Weights of a small contrastive image-text model.
Model: 48-pixel images, encoder arch convnext, encoder activation swiglu, encoder patch size [2, 2], encoder widths [96, 192, 384, 768], text encoder width 256, text encoder layers 12, text encoder norm layernorm.
Data: trained on regions of photos with short descriptions (Visual Genome), 101725 training examples, 36.7 epochs.
Rows from block 6 of the text encoder, named by matrix and row number. Rows with one number belong to one neuron. Each number is 128 + 32 x the weight over its row's rms, rounded and kept within 0 to 255. All counts start at 0. Numbers have three digits each. After the name is the row's rms in percent of the matrix's.
# gate: MLP gate (text_encoder.blocks.6.mlp.gate.weight, 768x256), inputs 128-255
# fc1: MLP up (text_encoder.blocks.6.mlp.fc1.weight, 768x256), inputs 128-255
# fc2: MLP down (text_encoder.blocks.6.mlp.fc2.weight, 256x768, transposed), outputs 128-255
gate.602 101:101150155134105097064152175092106155146169108129109086098139120091146168114140193087131175156200131141155097154128089092146152093149121074129145125121139122146112163162119074102121127126108094130092104117168068162138131166149069173153179110119087134153120121136137132140124100123135074101104160156086154211130195125110164118114140116126114141138142138138173184103107168141092157156141
fc1.602 097:122089078194088129130112125127110079138087099163127106100125106130082147086145104136118098107151094134152168151113163160118121141083130084100164140099199121126149111097134169083152196160164159129083124129108147108111131113103116124161125103177109140137172163120148098177103149113106159180140200095200082107148085073119157105111109123102146154139122139170084084184107073169079114127097
fc2.602 094:116123124101162127090159115162189108090126098080070169150120095166149133100127114146167108118096199108111146102141032133149131108120125131124149165165046090127137124109147126141166137118154109093120067173096125133207177147107131097087102166128186144076132173098155181153164146125082089102141106175178140063119174202158136125152186135130149130142070104104139107137124146129178132108115
gate.603 113:152244125079141094143123098144150157077111102087158116134186143185113167154078138152128142139107137145123202178134097087102155115152084194163187162170114088147150073121101099144113099114086110121121114088159127127160133168122104079175153158098138135111160096121173071116171116119155145107169136130110164131131122118119121094124108143146143116161139108205147128047114063093164128152093
fc1.603 116:114104130149144158129111157143098076076168118109128125121169083094089135162140171120085152116063147092149091108145160185121139090110167139127079173091180159120077086108128109103162094133145105042174093085088077180102125138154116122108131124129107098144172097113118133128083146121105100118135136079174084175150117209134104124160197101084160124118149122124175117135163097151112104185086
fc2.603 116:070095070131098142117140125151099121155122150177127098136043071136113110124115133130177077105082122074154074106086179163117184156167085087122131159140157127149179147148165106155113105122152158099135071137152146122118159183100191156104124138163119178146122140167134097104125188142120151077075123114148121173156059150187137127152127129106144145081100071142174034146154087188114144144101
gate.604 113:130147120137077175182119088121103115078101076116092112080139092114121174136118177153151139148119126127130077145131108125073202113170086192120120158114161082122092052094135118113131068158050195120104125101142117138115105161131150161178130123150192109117159132048049093093088165119148155100092141101097099125129097127117207109124117153126142128110138131176176091032176101156088152158132
fc1.604 128:128153146189109090104140106089138089059078110114076122094133105150110154121106137125169211180156099081102136177133147120108173111157089178144178124082208084096129067112090157082101106114143186110092115075121080150124149203143139063159155133119180141206097143105126094087106168152136126155106185077138102128103107137131170082131082134174123154100115123108097133121137100196126122161087
fc2.604 127:158062133074150155167150148153089129178161147162136133155085142096144112095180117123159100114089112104158126130154120172093090130116134089057138128185169129138148168144133138098128149092159093085079129207125170108105098121149132151092117185123109109161159158120123138152167128074121119111108083114172148124126169151124109140100197116147136188101111050117125075165167145095090111076139
gate.605 116:135190061143135128147154093129117124091138090124119080048154158136072106119177187132071121168087147141172096107115107086124208128109085147102137126196108139143108077176085156174165142177094103171103120095098172160180077129077120120149117130161153114115124146116063059135125072138185159080086148127142130125159102111188082124130136094108117140126134152119176128112098063157145075168145
fc1.605 129:130147077201121092158154114145086088112100101168083116151191161146052124120153165112113139109160098100093132074150116179130127160048099142091153109107113092136102142140082156165127154145130111149096128112170128166128111109094160131159141093137129088153113107165104126122120109128108159178122177082110074132197089116144087119123171124151151185119141088128107122178076108120142104114140
fc2.605 127:106055100148176112106131142164157214140105113118168078079086118105103098091111150173132149121098163099148125130144158103126179099132140094139115120173086157069127145168154148151124039105092124057100105174146119151164102142154156167199094115135096112097149119158108055124122141151176128150090157154144168107121157104137136114091215127124122153115125108123122144122088116185175082155188
gate.606 113:109183169132093183177110133143168103082135116156104088110142171200109128114143122153096085159149130152160132144118137046084154121129051174070157132129170118173112097153070112119146044095079140142170116100106136131138161107136137120130133127114211064111147179079100151186117125146091207097111144124155070154130164163123094145164170145110125054123158151111124108062113075130133112194131
fc1.606 109:164097118133143136176100159156124140157109150161161176139091111050155189138085148134154113083123132126151111090125124169148046144144132092138094109149156168151118167115136177150100162140163105076116153176154123140110052160101134175087135122151100114050106126135169118146131115094108105110158105133034119100151115122089186156107105148124154148158146105108151053158144129065107187107153
fc2.606 109:126164168144107085055115112140215100105108154105123071124126140148114103091132120161100139140160097161127160106116125073156150090133137103156125144088207074142137106174093207137175114123149120124148136091113136134226143151112138126112137157061182091110143164130110181156147168169126132086104115094162114106143162139146101123143107196124080094096132186146107121133119106174138143163115
gate.607 052:151103128111143118118137112128159144137165100162077103153077099139107122157126096108144147116131216157146121137129140140179162108132130113064158136075127128164117154060131124198114140172145134201153105135114092156136082134135137089130137082124094100134139100118089124076199108167175102110071097124085125140197140167130128176076167139102136177130094149131084111123097126108091111121190
fc1.607 060:141153158173140159149084138141109172151185116188156122160124159120121122111141169107149190092102145136098154108106084114145163090141088111151075119124163142161164084125151168167160144131131098051109135124144139114157086159079119201156085152150170175168120145160167139113111124115084086132087126118151112120080106151069176111167121124164155154082102089169159082076094062096077146081148
fc2.607 058:188145098085170141076057113147149043138111107179135109182111072072108110186149152140132157134151111171146083162181146114111106138148129171217123168137126204120149100051087088140110162108160100108108099099089129121084126128140082154113076112168136106103160148143108115094129179129105139149087136132174145098076112129111141136098120132098119106198147129133095145132079193165165133128132
gate.608 081:151181125160109091147105134103148117107105108110119162157090136150109135128185129091128125100153077130173117116096169141122163202141085086118121155132092136096139072160152125164154193141151101084189141164120173145133071092110182198103143134135125085108113137119098099097159059148161064115138155098136190108163124176106164099098166172135114161176105082141162164101073182153135144094130
fc1.608 072:128118141097181080142132057181125109119112151134096125099146130135093158113134116115085148109158124175164084082143138150144144109137163093123157160159093174155146132077125120157108125110132100093180091128101111150159137142110155180069155118102124101111094124110140116182145108069137147120156156118192126140166156150148123165128159050070092162179140193091195156169141157163151164128109
fc2.608 071:125118116120160161203102146098172126098123123148121175148135130165155126174165149166150060058084115098121091137102098109154138097180080107163194097127101133128112099098115081129145154143148181133096109134115120143057145120097147170167162178132117140154081132116135164175133138129141121128035114194157077128125085129142107142125145126100111140116087103110171115110110117156099154071104
gate.609 101:134193178154143139094183173124191130072152077135110057146200139176126157111154080093120110185178185199140180115132069108110140070074126167090144182113136082198175149125122064152139084064141106120083151122089087120149139118120125155129163146114112112127149138143110096145162117063112156123149165038093143150134174189099066109127114137162122149141176117149133113146071123118195059141142
fc1.609 095:149099118145090088145126044136103113173070148147103130106046121150099175092134133130200110149142120113150138107110118141105110166084067118154127091142121179150146080057131115148099183135137135158133147139127207124085174142073134097104127111133178158110095191096147098123102153108120210148162091166123124095173092139133160125146139142132130082137152091127147141061161141138080120130120
fc2.609 095:126169139123121116122116109100105141186126170121114137091137108078140101176142135094098145176136163098109143138158155116220110082121148127165139094148101130106154107113136135042103129202205122124123158182120155165177137083140089139135104123138148140063116189114120152105136169154074144114160102171157166110120127087152091108130128108081149102131105166099094150137159082125167167112123
gate.610 086:135102092134179090106178123143134114091177169126126135146138137114099165101151133110111109157126185139172129146147137119154100182169109093108140138108133109121154129143138141124136151158115164151098140109156085158154092169070113174102121099177107186146177129162077118141094109142163125076119060062101113123103098148139121118168095106095089161142110194170071110153164094078059111102133
fc1.610 079:075120087112118175136113170123151115110167140110100157095115118124049108119110120152085098131159129132157173154148127129074176149118141173093078115104126188107127167119134184151073154074107167168120106149154081137162143186137096156164166102145171168116184131155136172081111116126131154113074145092111135163091136137111169051163167092118136104152092108144142120168167153163098085155116
fc2.610 076:122158136096152143173078140171129099164099171178150109154102135100149152098162157138163133158112089188087139128153140145116127110161081107115148065118089146105110124165112119125071138090086143103148127120125138072068101159120094148131127152114148099083131105121155088176117120089079116129095177150131134079135080146178150161101198115155144118143138080145129126107183124191159089141105
gate.611 113:146127147137136158101116162156195106110195132130150113106120187114126194122155108115126110153169116160198086171138100048094101098128125143027150124142162125183147139124084129129123127118062117127110096082110146079175084157107122152130169155163142108111163136101105141185098121130132144043104099107098135196141133218148108124139107144034113141146188139143126153079135110142101102131129
fc1.611 062:106146141128229055160144049098142111164121179144140144098155119141154091134164121162111072088148152111147136146115112120100128108085141137117203140099134097142142136123112112136142088141155101149119068117129111112151140093113139124098153089081120112119112093171136120160105167122200067136163178166153142102142103104144078116098085097132138087133151128187177122152101089138098150131134
fc2.611 068:174093184111084082117107067079078138123143074173180083151111160156140124125158081122149140131109085104141094118118094201196137107144084107087113141127159079097144145140142143151134064150064170111119123115105114129068122111136143154116151153158168127112164159081112077079065135089179096142080153136101087105099097134126152126163087131116119145119164141111170114080131067120132171133158
gate.612 059:128131125146120098141146085097155175186179142092114098167154110140159143145064149073171161167084111113092088110149106123108176094146135130150129102184101110182144083167105047148168121109133160124148115160120166096149129119143185077159167135124128123099135088136126118127108177127106084091086148114139143137126146081121132168117078165121192148118117070103166155164127116091144138067156
fc1.612 062:071116086118129182167151157092151104089121195081161108134093115177145131147101164099079133175153153130065120199103183116139092171128104152157185156129081064105104137137122064164056082097177144075153128131096083178138093093149127181131142116078150142158117156162159149146107118144079137162117137051135115146190125155141145121102081173083135094132148111096157143169175118151180074137131
fc2.612 063:141173155121079149139179084155104116090072139106120094149180169092167140122184159101142122121096113166133144147130164170083110152170104096081177101126104168109155130158123110162096185169130176102119163099155143121126178153101108111101122188090168066118098125155116084102139170169106112137117198141071162161140083112128140110058125156142088091164106173106122103161080113101130138146060
gate.613 098:156100156062116138089178142103136137121178123143137169161096109118122174168107112072106105113176096139149163066117114126130157204115082129145132080111152137117133150170110162151091169169083156100155128079179107144152146173146111090088126078125117149189155153132094142114063111129041131068162091091151106143171076189145128097189122173097057129146115189127123140151166177142106146094118
fc1.613 108:089120102178192127140182094154128143124169164117103137098175161074070086073112145136168180162093181111147173148146098125159107097109170120139125082124135150136109091097174187130110127087117133136130096164081163106107094130154144123196099145150108121090112130132181129186127127163131084166146194179139165083145129011180112086152145113139127132120126129132096194116125154127168101103125
fc2.613 107:118175150077136148110142168101136112086141110163091157155117099181157167175132128090092115090129140162130147151088088055154121159136151177131171119145087100111123085113123133149196169103204121139152143154094159117119159137138088146146055167089156103174121167124155105167141142108076122160176119147106093068140129192087142105187185165164110112133101155121176131085106128107143065136118
gate.614 095:130117143075126152061143177101141145124156166131212155123111165097126096162181074159097120183153127156136144211155113090081161126105086120052144175115180146105147109146119153071114124157122128147162138138139125108164121111150153162146131147100151160119175126099094124066132069189081133121137117143136154175129129142186141092105069104024140109161118118184134136104124119153152138090173
fc1.614 062:139153063154127174168111210121142133137075134098136119132183083126131151142101099167105148096153116127101163111067097108178103126035175071072074112119172182198121085145077143109125129182164110171179138090149175124137096150146102140134179157149151159114105126123139143119112108121162105146144119104094144142162142125061059085116141172118101086130165134123137095113137183081104114048172
fc2.614 059:077139111126114171150132151123148075090149099184119118111165121051146089084072117061135146093180100148147112173118147124100137167175171199112212120104090158107112106119149175088104082167091107052119112134095088093107112105095121118093176156163160131097142131107136144078117076086208159186135162064125172111094099117149116107136065116131127114107102143141135172127151091178106127113145
gate.615 092:158156091077092163190117135114142149143118166137135111131162165156140106107118183177067123148085120188154200061137093148167142122191124119142096181132118133135130123110165127160097137182095146141092132110123194125128150084058123183149123108131127091128069153124185089123116114100133143121156142083156142128138098143126092166144130097116154138168113105180119113143108143136120156087084
fc1.615 103:075122145099121147113147128137132095122220216098155131074149065106101105103145207169136104140110140150129168133150090104140130117159115129145076126096148141123113132100102162095093102149117099194107155118158102088121138161159109146124057129149128084051106112159179170169103087194141153131046045153129102160153165164143107216174109083153103105116177153056157108100181117149124086146112
fc2.615 097:125151067088099070116157084101110137097116129108110139186080136100072138102116122135117124176135126125126141167106157156100135158115095146129098111153207151103095079074160150070149164157069141135151148142111112149076178129162120138151167083157106146183163089167132063133071089126099158140166209099127143172147078097101158114158092147133147087162110157136164122112099104125154162162059
gate.616 106:151137175135086141097058093111141150144137089155131094132107145209144153129136181139164135136152128106160076157107071066115155133179098132061153142155122066079138137168056105167126128133078162152119098130162110149157172139073158159101168145171124136089133115076125072114076119120215115079117122105118114151145146124105143151138092145127085125137150153151129098140119117147068176091134
fc1.616 084:035145108151185135154201151182109041107109171108181107080173123122111098158167084117029086152100110188100131116151165055089143097085138146149122118095164145122100113127179160074115129120140121152157116126085121115143099108190167085202099121149109124157178150180167138150129100177122116128129144106183174144147098113223104152130094069100127121078119160113094144120162125176141076210177
fc2.616 092:177123147135037136086102138130160063166141152150151143120110084096140169132112139085165133107171058114123095146153162132120135091127198091108107093127136122145117172159101202137142140098158112143089213123114085085137093147092096139120142150128130102128101184125151146097147119075105139085177111095079091204150111156134101137164115172106164056142189137088114187105118116167181110110157
gate.617 114:151134139122123179124074150146162113078177132096141118131127157174160156124175139116140078099163104162202091113123127125112167115135086108098135181173186099150144128164117088164172101134076143102218146067140124104167090107103167167110188163194142109100157137177072147142119139102127127020088158105123094133112099141135115096184102157098099113111126066163104133108128106165117123120143
fc1.617 078:085120100180201102152156179117101126121116114137187122103146161146116122113122182159135195125114108111123181157086131121044111102153110072089151139100151067112117138128064124127121159174165112151144074150149072157105140125162150079192083103080148136140143108084113165127133100084132142171128040110178115092159143159160128148130104106189148178147137135157092177169082171124165097140102
fc2.617 080:108107122192133111086121194122099203139196087172128105130114151132153101125191120126156148125121156114190100143156157110097073078118200114119081081186127125125101175153120200167123164107124157054143145181097147145124115141140069115191132177123105157132165119106115151049159115102131089141160104177149122132104118109149076116111131168110082136118081166158104099169077105107113095111123
gate.618 114:118146166110146157132133137107156071086138122098137129103178135104130200156146117080122133121143101139166122206076157088127142134162124137097130110106142127136113140135113124048131132172138096161155085100117122139161127123165053078166145189125165182134191107127141121169165133093130105121118129135080124140118137134118129157154129139105111159148128131102112202123142123117111130161111
fc1.618 126:148125080143198149158148147122080165139141137124162153210116146156098111145160102095133087089134123080124131068074148187147121166073150137145118105135133133101160139132134058174098148100110091138134108146155131162125090095145139131146133121113110154135120096189114104162100166133114088105163175067113182097156094145155091158157128165163090204117059095167128120162091161122149131116209
fc2.618 125:084099132127100081133105104120193138094119098105201108064193127083105092123107159143111102144121121132211148089192126113166074064107199120193080078136126175125099102085184171134109138131155169130085197126088152116206091117128090066164104116061112124114137154130154105186090122069170144064090126127148133061147104094178121141118141149115086172139162189118142196128102099150113134111157
gate.619 106:139110129161123106107120122172118156180145127122149124102140134094161157176133135082103082186150115203152117090094142095112103158119083123128177123124116066153129133180103171095098153128130142194121113089082153185149121148068152109175165064095136068145092129150107096154087139159156089139142108110085144161117136191175101125174135175144110103112122179137171120112115163168106086161081
fc1.619 111:173133094092130110183124186092149124133121189141115149175093109145106111115061096166119121088104096098079118090209148174181153128114145115124056156081185156108150116103139175114140113125120161117131154128164069087103126124100136126138077082148111129093095096116120115107128134161129179069095154129141088141151146131148117131124123058115125139138142115138113084096141083100162174134152
fc2.619 113:131148163116067167167093136143136108139108179151098120129138115127116122070103124094130155142135096104094089115139084078119144115166079176144133098136114108157099112106148141127120114174154079125170116125144104103151089142133138166136117133112137085165202157107140134137130110140151117103164150132117107221144137123120117084150158116079150091192132162162178137088186124109146180134119
gate.621 134:150166174126111137099126124135144100119098137140109143162152168183074138158130168116201171151106128149203126115141133144133120151116074128106156161136139101094203121186076113162117096120077090096148109158102120118137128186148128151167145106068130149155161130146123118092114113107194150096144120122102142118162189084133080084197120138122100101127131119172145142124143161134110166134096
fc1.621 154:078096081124144149129160123117093162167187139115139173142102075152114089094100096111091128112102133127124173118107107101175106147121127139132085133104141137096094094102124154133133208111214093163133128188079222140121185093100092119117054152158128126126084152111172122111122159134107100184168148145189112129118060133131147189105223076168136088160102197048108086207149193149126096138092
fc2.621 145:148174140152096093138063129172132082136103163099143115134139101136123151187114148128114096100152142149057086118140070114181118121161142107139121108101158139129086081112099164132115148162180135140113147119172115112152151143093143147056104126121157090133088140078117196166128144144148114118121074186138135126106159167170164222081107107077153090142125109094118057113147104139136176109145
gate.622 116:081212150074109108068134138119153108132202101159176163089200144184133165132156140123126122117103045156153111154155120098136180113167172079123156096101104102108150113169133172128115138136134157133154141097131129143130118122131138127184167173133126133144176121052182120140179114083113094107184104088077183157121169133094092102123103090089110120149163078138158158128146072148117127079092
fc1.622 108:154139173059091113147181094106135133072117137103155150159148138089119126162145129133101109157129179133146132163129117090133113171086080087096128131138129104114189109153129120127138136180112150165115158142093134037132140178102127090082098099134138235131180137171129150165141150158141180132185106209231127179111141111133130133162117094159088132126061207143078114118185186131095123159150
fc2.622 111:116168113125179186136095139128108151137197111083106200125153177139115106138176142147144175148083201126132117104120154098149092133121060147084159144107140080100178135151089099136131065109107121164062100202144093058136174123156132100167151146136145174099109086136167184165163096158109169143168118164129149165119099134074098113112122134108112071157101109152119122161142100155133137133084
gate.623 100:156158111123086134115170103116125113133163118112090139113089082122132136122093188158143097193174161110171120135116134117181123158138078071119136120123126156142159069149112079107099179157136170147153058066143086120152104156120156155174142086121152161145104092166169130127111122181164163087139159135143158138217117144139160133154086097148066145138139149110112120092136128145130144099127
fc1.623 093:096128188151131154169080178164109103114127148168126109122153121137148138084138085095120177095124099148094156093126157151101135120122153111154129095106084159178105121090131107127146145121136105117116162143101157117121160041198081105139146173111114141113124135096093176133194122087047134136069130107102182180102140134102123117072216136162145104108150084083104124106128150093171116083156
fc2.623 095:126109073172098120109121096161068094152099078086095089062130176119081132120166133180130156185162106075145063148137121193094111091133144099105128116161081065112047159116092161157166127126176132101173138124136076148157113118132118135133149126131185112120202123135080122090130154098120157158089163104138167128080177146177140069096122133115161151117162089084098193139096141115048151120136
gate.624 079:157103069102075136155079158091099115144176107151105162125070131165169143168140142140115139104147147094189127137138099092148037173101137152093142139118146116095126146127130135107126161155092083134172118148130171120095188107130158148173137096110107047113137102175093149080112093086099117096174141125080139157196091122144113147161132162088168131107071114186160098129115117135106114093091
fc1.624 071:124127102146144160108166159165162148145076150120108129161141143137165118102138087111099156158129118083102089142171091107119153150080076103147123131187144118075112145135078114131112099117077168142092111182187150048133149093197154105079153106127147120111135141076101216158089132145079075111153098182164082125135186154138157126114100159172095091086133121072093081059148115175155129110109
fc2.624 068:137162186114086070120165227123110155141119082129121139105100111099128129198163099093121109100124139113136155160118131152128078101083149140139172128124175151136088076161133139115161113167197121090132125141171101162162154139105109168148121113106079139123148177118117116153125102072155173108146121074150131078133132124165135090179167112127112108098094167148133138121111110131153137148137
gate.625 058:074170167166143167109149120137097097172171159055150133120140140082117092140128161080157162201155097128158084159091030164116095090075165141174145118158125076126125135129162171109070141161146144155111101125086143116108228112103130093143130124193178139119103144061132155063140100074106060139122123132125069143127187128154166157187096162082128117106121105143102120127166103140127108174143
fc1.625 057:132092166140112067119069112105138106150126130158120103123115172158145152201139168190108143082082165083134175130106157146204088141067077117126142144137080092071104120094189088147161122115126151149189103166149122119165151093124125071126166127129076162110141163143160099135104171086122108075121094126092076102049117025137144127073097110071094101115139167101117085149074111181195132096159
fc2.625 059:147078114088101098139149126142123095119091197111151149158116161154168142165169117150165150056170183133058155156083082121132145154158074114101141141120173143150107168093150131145140109062173119184193145138128095191090115092092125137121100127156104164170120123100109171107157170126100116108074139096113177016127071130103099126155104116187132102105169105072075121099075167146114103122182
gate.626 102:098152142178049106168152102058128158055108099109113083113132185169115155130133118118111164150128129125143179174131111089115101153134138135117105157117157082160164075126060083174102104142124103137168105170096115140142219132094119175126101118136171159159160140139108082141130133144118153116122137119046125181170129102084038132140143128155132107135115142154116188176159142120085150194104
fc1.626 093:212104118116120122082045177124101100172106135056102132113139060151129134142066158157120117166113078085164104122140166115124123101066108160131078093209107078148105150118154119122123153139119087137162085124147138113105150119160140146088106151120109108129171068062121127206104146163095099085134120151120129144153133146106097115152127148138186085146094119145182176077134131154106147168131
fc2.626 094:154189169129136095129104126136139219136137153119146130120158094168141114118080161156121079133073127138108116143085181069147123090171116147195097151110118123132121094151119114119124186131127117214122084135059128093180177129107104101134095126164144119075153153108085128138181160131146101131147055142156184170183086115136155157120181113127100141114091174100124093128107147125100077156137
gate.627 100:159156166081129100159164100083126140159137122127099091038156135179138149084098189137117135149090134156142132137173097098136162123193101124128167081153123121161105088111133170074116150204103169186149075066140157145153158178095125094096127114151163092173150147088134062158080107108128184097081124137128105133102156084148112190164123109142085121154107142099144145086183105146090150154065
fc1.627 104:203131127052133147086126184155114164145173124116148139153118156092133102111118117142120099120080170170141158100131137137196098142104129109107134116096098175141165159132138142131154177128184033113116092151119160069153099087132123138100089120085096113167151150139187154159107082125064125105169142167150178127103189171114124168101132086150122154182119139083150073174140135127095126100061
fc2.627 098:147144149136178111167109146108117123125125134145107150145181141119128168075122182094141058120094090137054128095104073092085134164148149088142086090112080111107124116162147071141112118160114133126156133052123109173089125164081134135093190089165117138155121126100121110134178092075163130121090148166156072169158115085094152118118130157155142105100107137111195072164093114135130178138032
gate.628 105:095120127140124092087156143131120121107149133124080191161101112108142201122128160133164139164128105137175118135155179118151140180080074141108139070150081157164138134157128100065049132113136106147129105155110131145129069165125061156124111103119126110199136103161152138110122132161141153064093119156104163156174125143165130124137158064124110196116129117160133149108131170150105106162162
fc1.628 104:123151141137126125154102087118184117060069133167167097087154204105121136145178144132147164126104156131168168165115147087107110149174093202168129134182132159132096161148138163170146101089067083117107212141123165142149097105118073064111124176133135109135157086142110145121121115060145126137137081104108152098117200117100107124140130146144106127129124097171139229087110136060200130099132
fc2.628 107:128103110137190112167178145157122159123146065096140159175165156189091118088112137140110110089163138117134177139139125120113119143052121131152132128112152109087177139115143089125118066077098181077098123130159115138130147105137099139172191129101110171087132143170136112133118076129147157119124165132130153096095122133099095081139084153157117098134177137175106177153056106086136138116184
gate.629 104:101176106174150088140097124120110132154079138133123107125125095096106202104085163124145075182175160151129151185106113094093140145154097173143129087117171157167104044118130159107136174105140129155102127072108155089141087116102088132176139103120105083098108166077137080148128122132172122087127164067061113140150066186144161153141124079121100179149156212157168091056128118163145086124166
fc1.629 116:222132128150154110165104118117083094122093104185091106164150142057095177138109125149144147155095139123123141121098132151107121168146081205092167108139084108096113106094102172127218143151089118129108105138187099101093065104172117114156109180175132158069161125121046135116146159113139159147091149165072100080128134153108172110125097126118172218095140124118116099088137072135115143106103
fc2.629 118:121108137154092121161057109139106148129106110130159099079119163116096072162140123152174124114102122104136128073177074178161063084128137088148069163191154122104134139151143084109121111083145134052104160122110141145108111143116086100106134139099105142162113124077203138143159132095176116078129090141143137081147170147150093165062163194133174195098171072134143158166138154159064152057148
gate.630 091:085117157127142083150109116157100165128127103078154177162131197135137176123159112152167081133122097124180114115127185088121147080118117104141089078172164123134172131177145060150135083102116120140108098133113123146141128105119113112166139115156119130097137070069158105111104050083200108079110155131119165176132156113142140090122116128080175102136161140180181150093087155153133134137116
fc1.630 088:088108118130161123151120086118122173160130105134141140110099134128130155148180100165157078140170137081168063172176163103142163106086129132131095129139155085092154101136121101151142097117119152189119085143148143188111111153111153162119087091163144151139147108125071141065084091125216105110129182148123081156177102124176139148166138105127202125114121140146191117098162130133100188201135
fc2.630 086:171096164084116086152114109166159138176097140095102150158107120085166140155141153098183084102126094190103147156111078098150138096119065097149106107157122217081161106120148139178142131121131107098077105128118189149144177092125072136127172135128139086120165161108093126191162114065131075102184067081104135088118153155148162114093157153090175144171133179124164059126127115188090139087141
gate.631 108:192150138077126208164186103152153090080186139092097175126133138174097143139152098134115168166120123135188118127084160060117089176144135136054145119098118124128173122142107160159112153142138095148120101195107127080166075113105144135176105161135178159138165188121149100094153118101095163149114115154153122115092124136072147121131116115149111117171131109090101155131160145100091097140150
fc1.631 121:158060158110095123119137082122128085151107138137143169088175113108175164131109160113111083114141050129173076128160121114137077180197101091125141105157156164122091145173121164080110106137165132149164133121107093158114126150104147077044096120098125136193186107127143159144160149106157130126164069142165099133097110147185125177115106154125120187147159167093138157164176187114039163151112
fc2.631 124:140143136144109158074092188163176120105087156083146105153119122111124180091090115104142143088122081133062091138137163172127152142089083133163099114100165136144192129158150158132123118079160119134157111081134058148093075140118149144147139128125089098101127126140121070138099154143103166130156126148104098188138207202137129101169134126101173054100103096131158124112120093198158099151139
gate.632 085:104180087101087135082159122126143168119152140159192103099138164122132162104098096131080134149160150193095146156080162080152145198132083119083137155136140121205166104143142134094111208099113107153155071153114119096134157088088134153148116103129141117128079141117128123142137058171109173129138081107133193146092131134133089133151112113101121096140146143139085129134093097145124126134134
fc1.632 091:122136121125139180193080144106108138148143070154085147129150075165102128149114138107173119135075161085174079111147135162114160086083141153097110131109142076081104135077122136128154082160116143091123118109160139075132106149161141160106096178141115115158138081063162135120093147103131132092136164157140100093110140095127111075100149132099162175087144091145153123158113099143154170166156
fc2.632 095:126147183158182131146128185152100170124130181083166124132167111140134188167169109127094117137136047093126103164100161071098114126124148159105132091139188094176107139173085166048108155122142136192123135135118105113174114139176123113167074143090151131184146125113108135158137145170141135100146092111078153198133122141168153104096138075092098100174153183115118138073100156080102101136202
gate.633 102:152122096169067146167122114148139067128075126126148109183066136141109115127111117122127124141190150122160120148096123097126115149147097176131140149150123111115134057141109094114133144127095151126131070130103143087163174068153088166164126124127156106139154157155083104178117105165177087119085158104164131174090133114109152144108081142109084119152124152141108167111183076141071125139154
fc1.633 099:101130175110160092093167135137107165119153111086093118128112108084154150173105151154172116180167192112154132132087060152119130116150108194141147138144195154088153125105137106123139169107131101072153166063120112158115129162168065128110170099106166093112105122118076094084096110137108138082102131118148160192135115186103093156135127122147124101172098136145145139073177133188131119121137
fc2.633 098:087123191178114132123156126122141118138170126108120115136066090114123122142091132170083155108150127116161149120150243096195136136106154152076152086118158164148101111179149121145110087083166112080096145129105162086094177086115067119115113183079145106114137150111082124141140113135156140141127091135143104143169094055152114121124123116152105135114095135125165148147095117128163147190182
gate.634 063:130158117152157125134153155103088170068173103118117190057115191112111102071133142060127127181163160136125083080137157118159101097176131084072118128112197104103142079126056125135130090098128168130107146105106152154114138126140146091153106153112146089112171142130077152077167162135141194119103141102117141160154090139107089114165146157126095130155106166144121172087157147130117125096143
fc1.634 061:124122143104158130153133164157123104088125070127095112176104088123121096192117121117092080140139116175108158059118069154144134131120142144121148066163110081199133138145151160139130150133144175084047182097184103152136183144121073141104151123117120173179119156126145117119143186091121174142190153172133116124132116162136146122142122140147114060157142171113131154167133164206094169163099
fc2.634 068:139100143106058083150117125088096150156145171162149168123073161083103178107141136135111167173115162069157110093165157153152066126096134071147132165147101085122105127166158104102142128135155107076123160115103139124128158106147091128152089131119171172162130158135167114099142076082134107104042143160140153116131089123128156138100135120075087068152150100111118161127166071139162164061131
gate.635 111:141182156085077120107123098092174097138189149090137127122126130138148170179137160152135090139128137141189152159175161090185111155103052126117131167134168135175180097162113142106097139140089160159116151118125146061187124167095130141114119083076152097139070149155170139128089100119112128046135093169103162164139144150155082142183063098121079105200148213126141176061124154099138171113107
fc1.635 101:142070104079096196167159116164153172113185176129220091129135195130152120130129145123122189123146122128180138137124144083096088155128154157129174100180135145157130127165171169131142167102146091181130142168157164077095082094142146157117110127093138135092125180100093092151079097120156172144119128105080101078146100111152077149177130108144139151119127119132154061107168119091047105132110
fc2.635 097:136147090107112093096057102074219077100103121166196090177124091130198141136091133092178104133094065115131128118127135178092120140124187118149101150164151149147175116119146102163102156137120154098149157045099167121144107190094086086081165109139113140112102163127119085145153174081151123091159121138148161076175124130136138186142113144095087138108137134129117148094131104148143117104117
gate.636 114:132112108146152173094128155150130082129176117136061098194124102121152165110106131083133098147143130142106098159137115119117182160092119184110110115090095137150118169148142149120075092152058117089133121100176097107130090120091103190106151133187122161106131116143077119169119128114105097067151152079070114161114158161091128099160036113096175196157120129176175126110161083106126129132154
fc1.636 123:164116142138126141176149059118154189115075109100163113088162161093098069119165149097161153152115101079161160145114140174174055100105128110179119154176109094093093092096100134175128139125125131138081073133089171172145143120159181098160166121089137148104091138114180154144099095112155131197163144144179130011174133087187114099129168192211130133094097117180067172119089140183113199133116
fc2.636 124:136107073141089168126104120100157099114098113107168162101132133110107099123157117122159132131100146159184147143112092164087067127107190160165153183144108165115081094093141124157162119181118156107128141170042193121162086106150077177158130156131176092111155112109168109130103143059128136094137199108070134048145071141129133128135173135157126164132121099182145149094128129150143163123056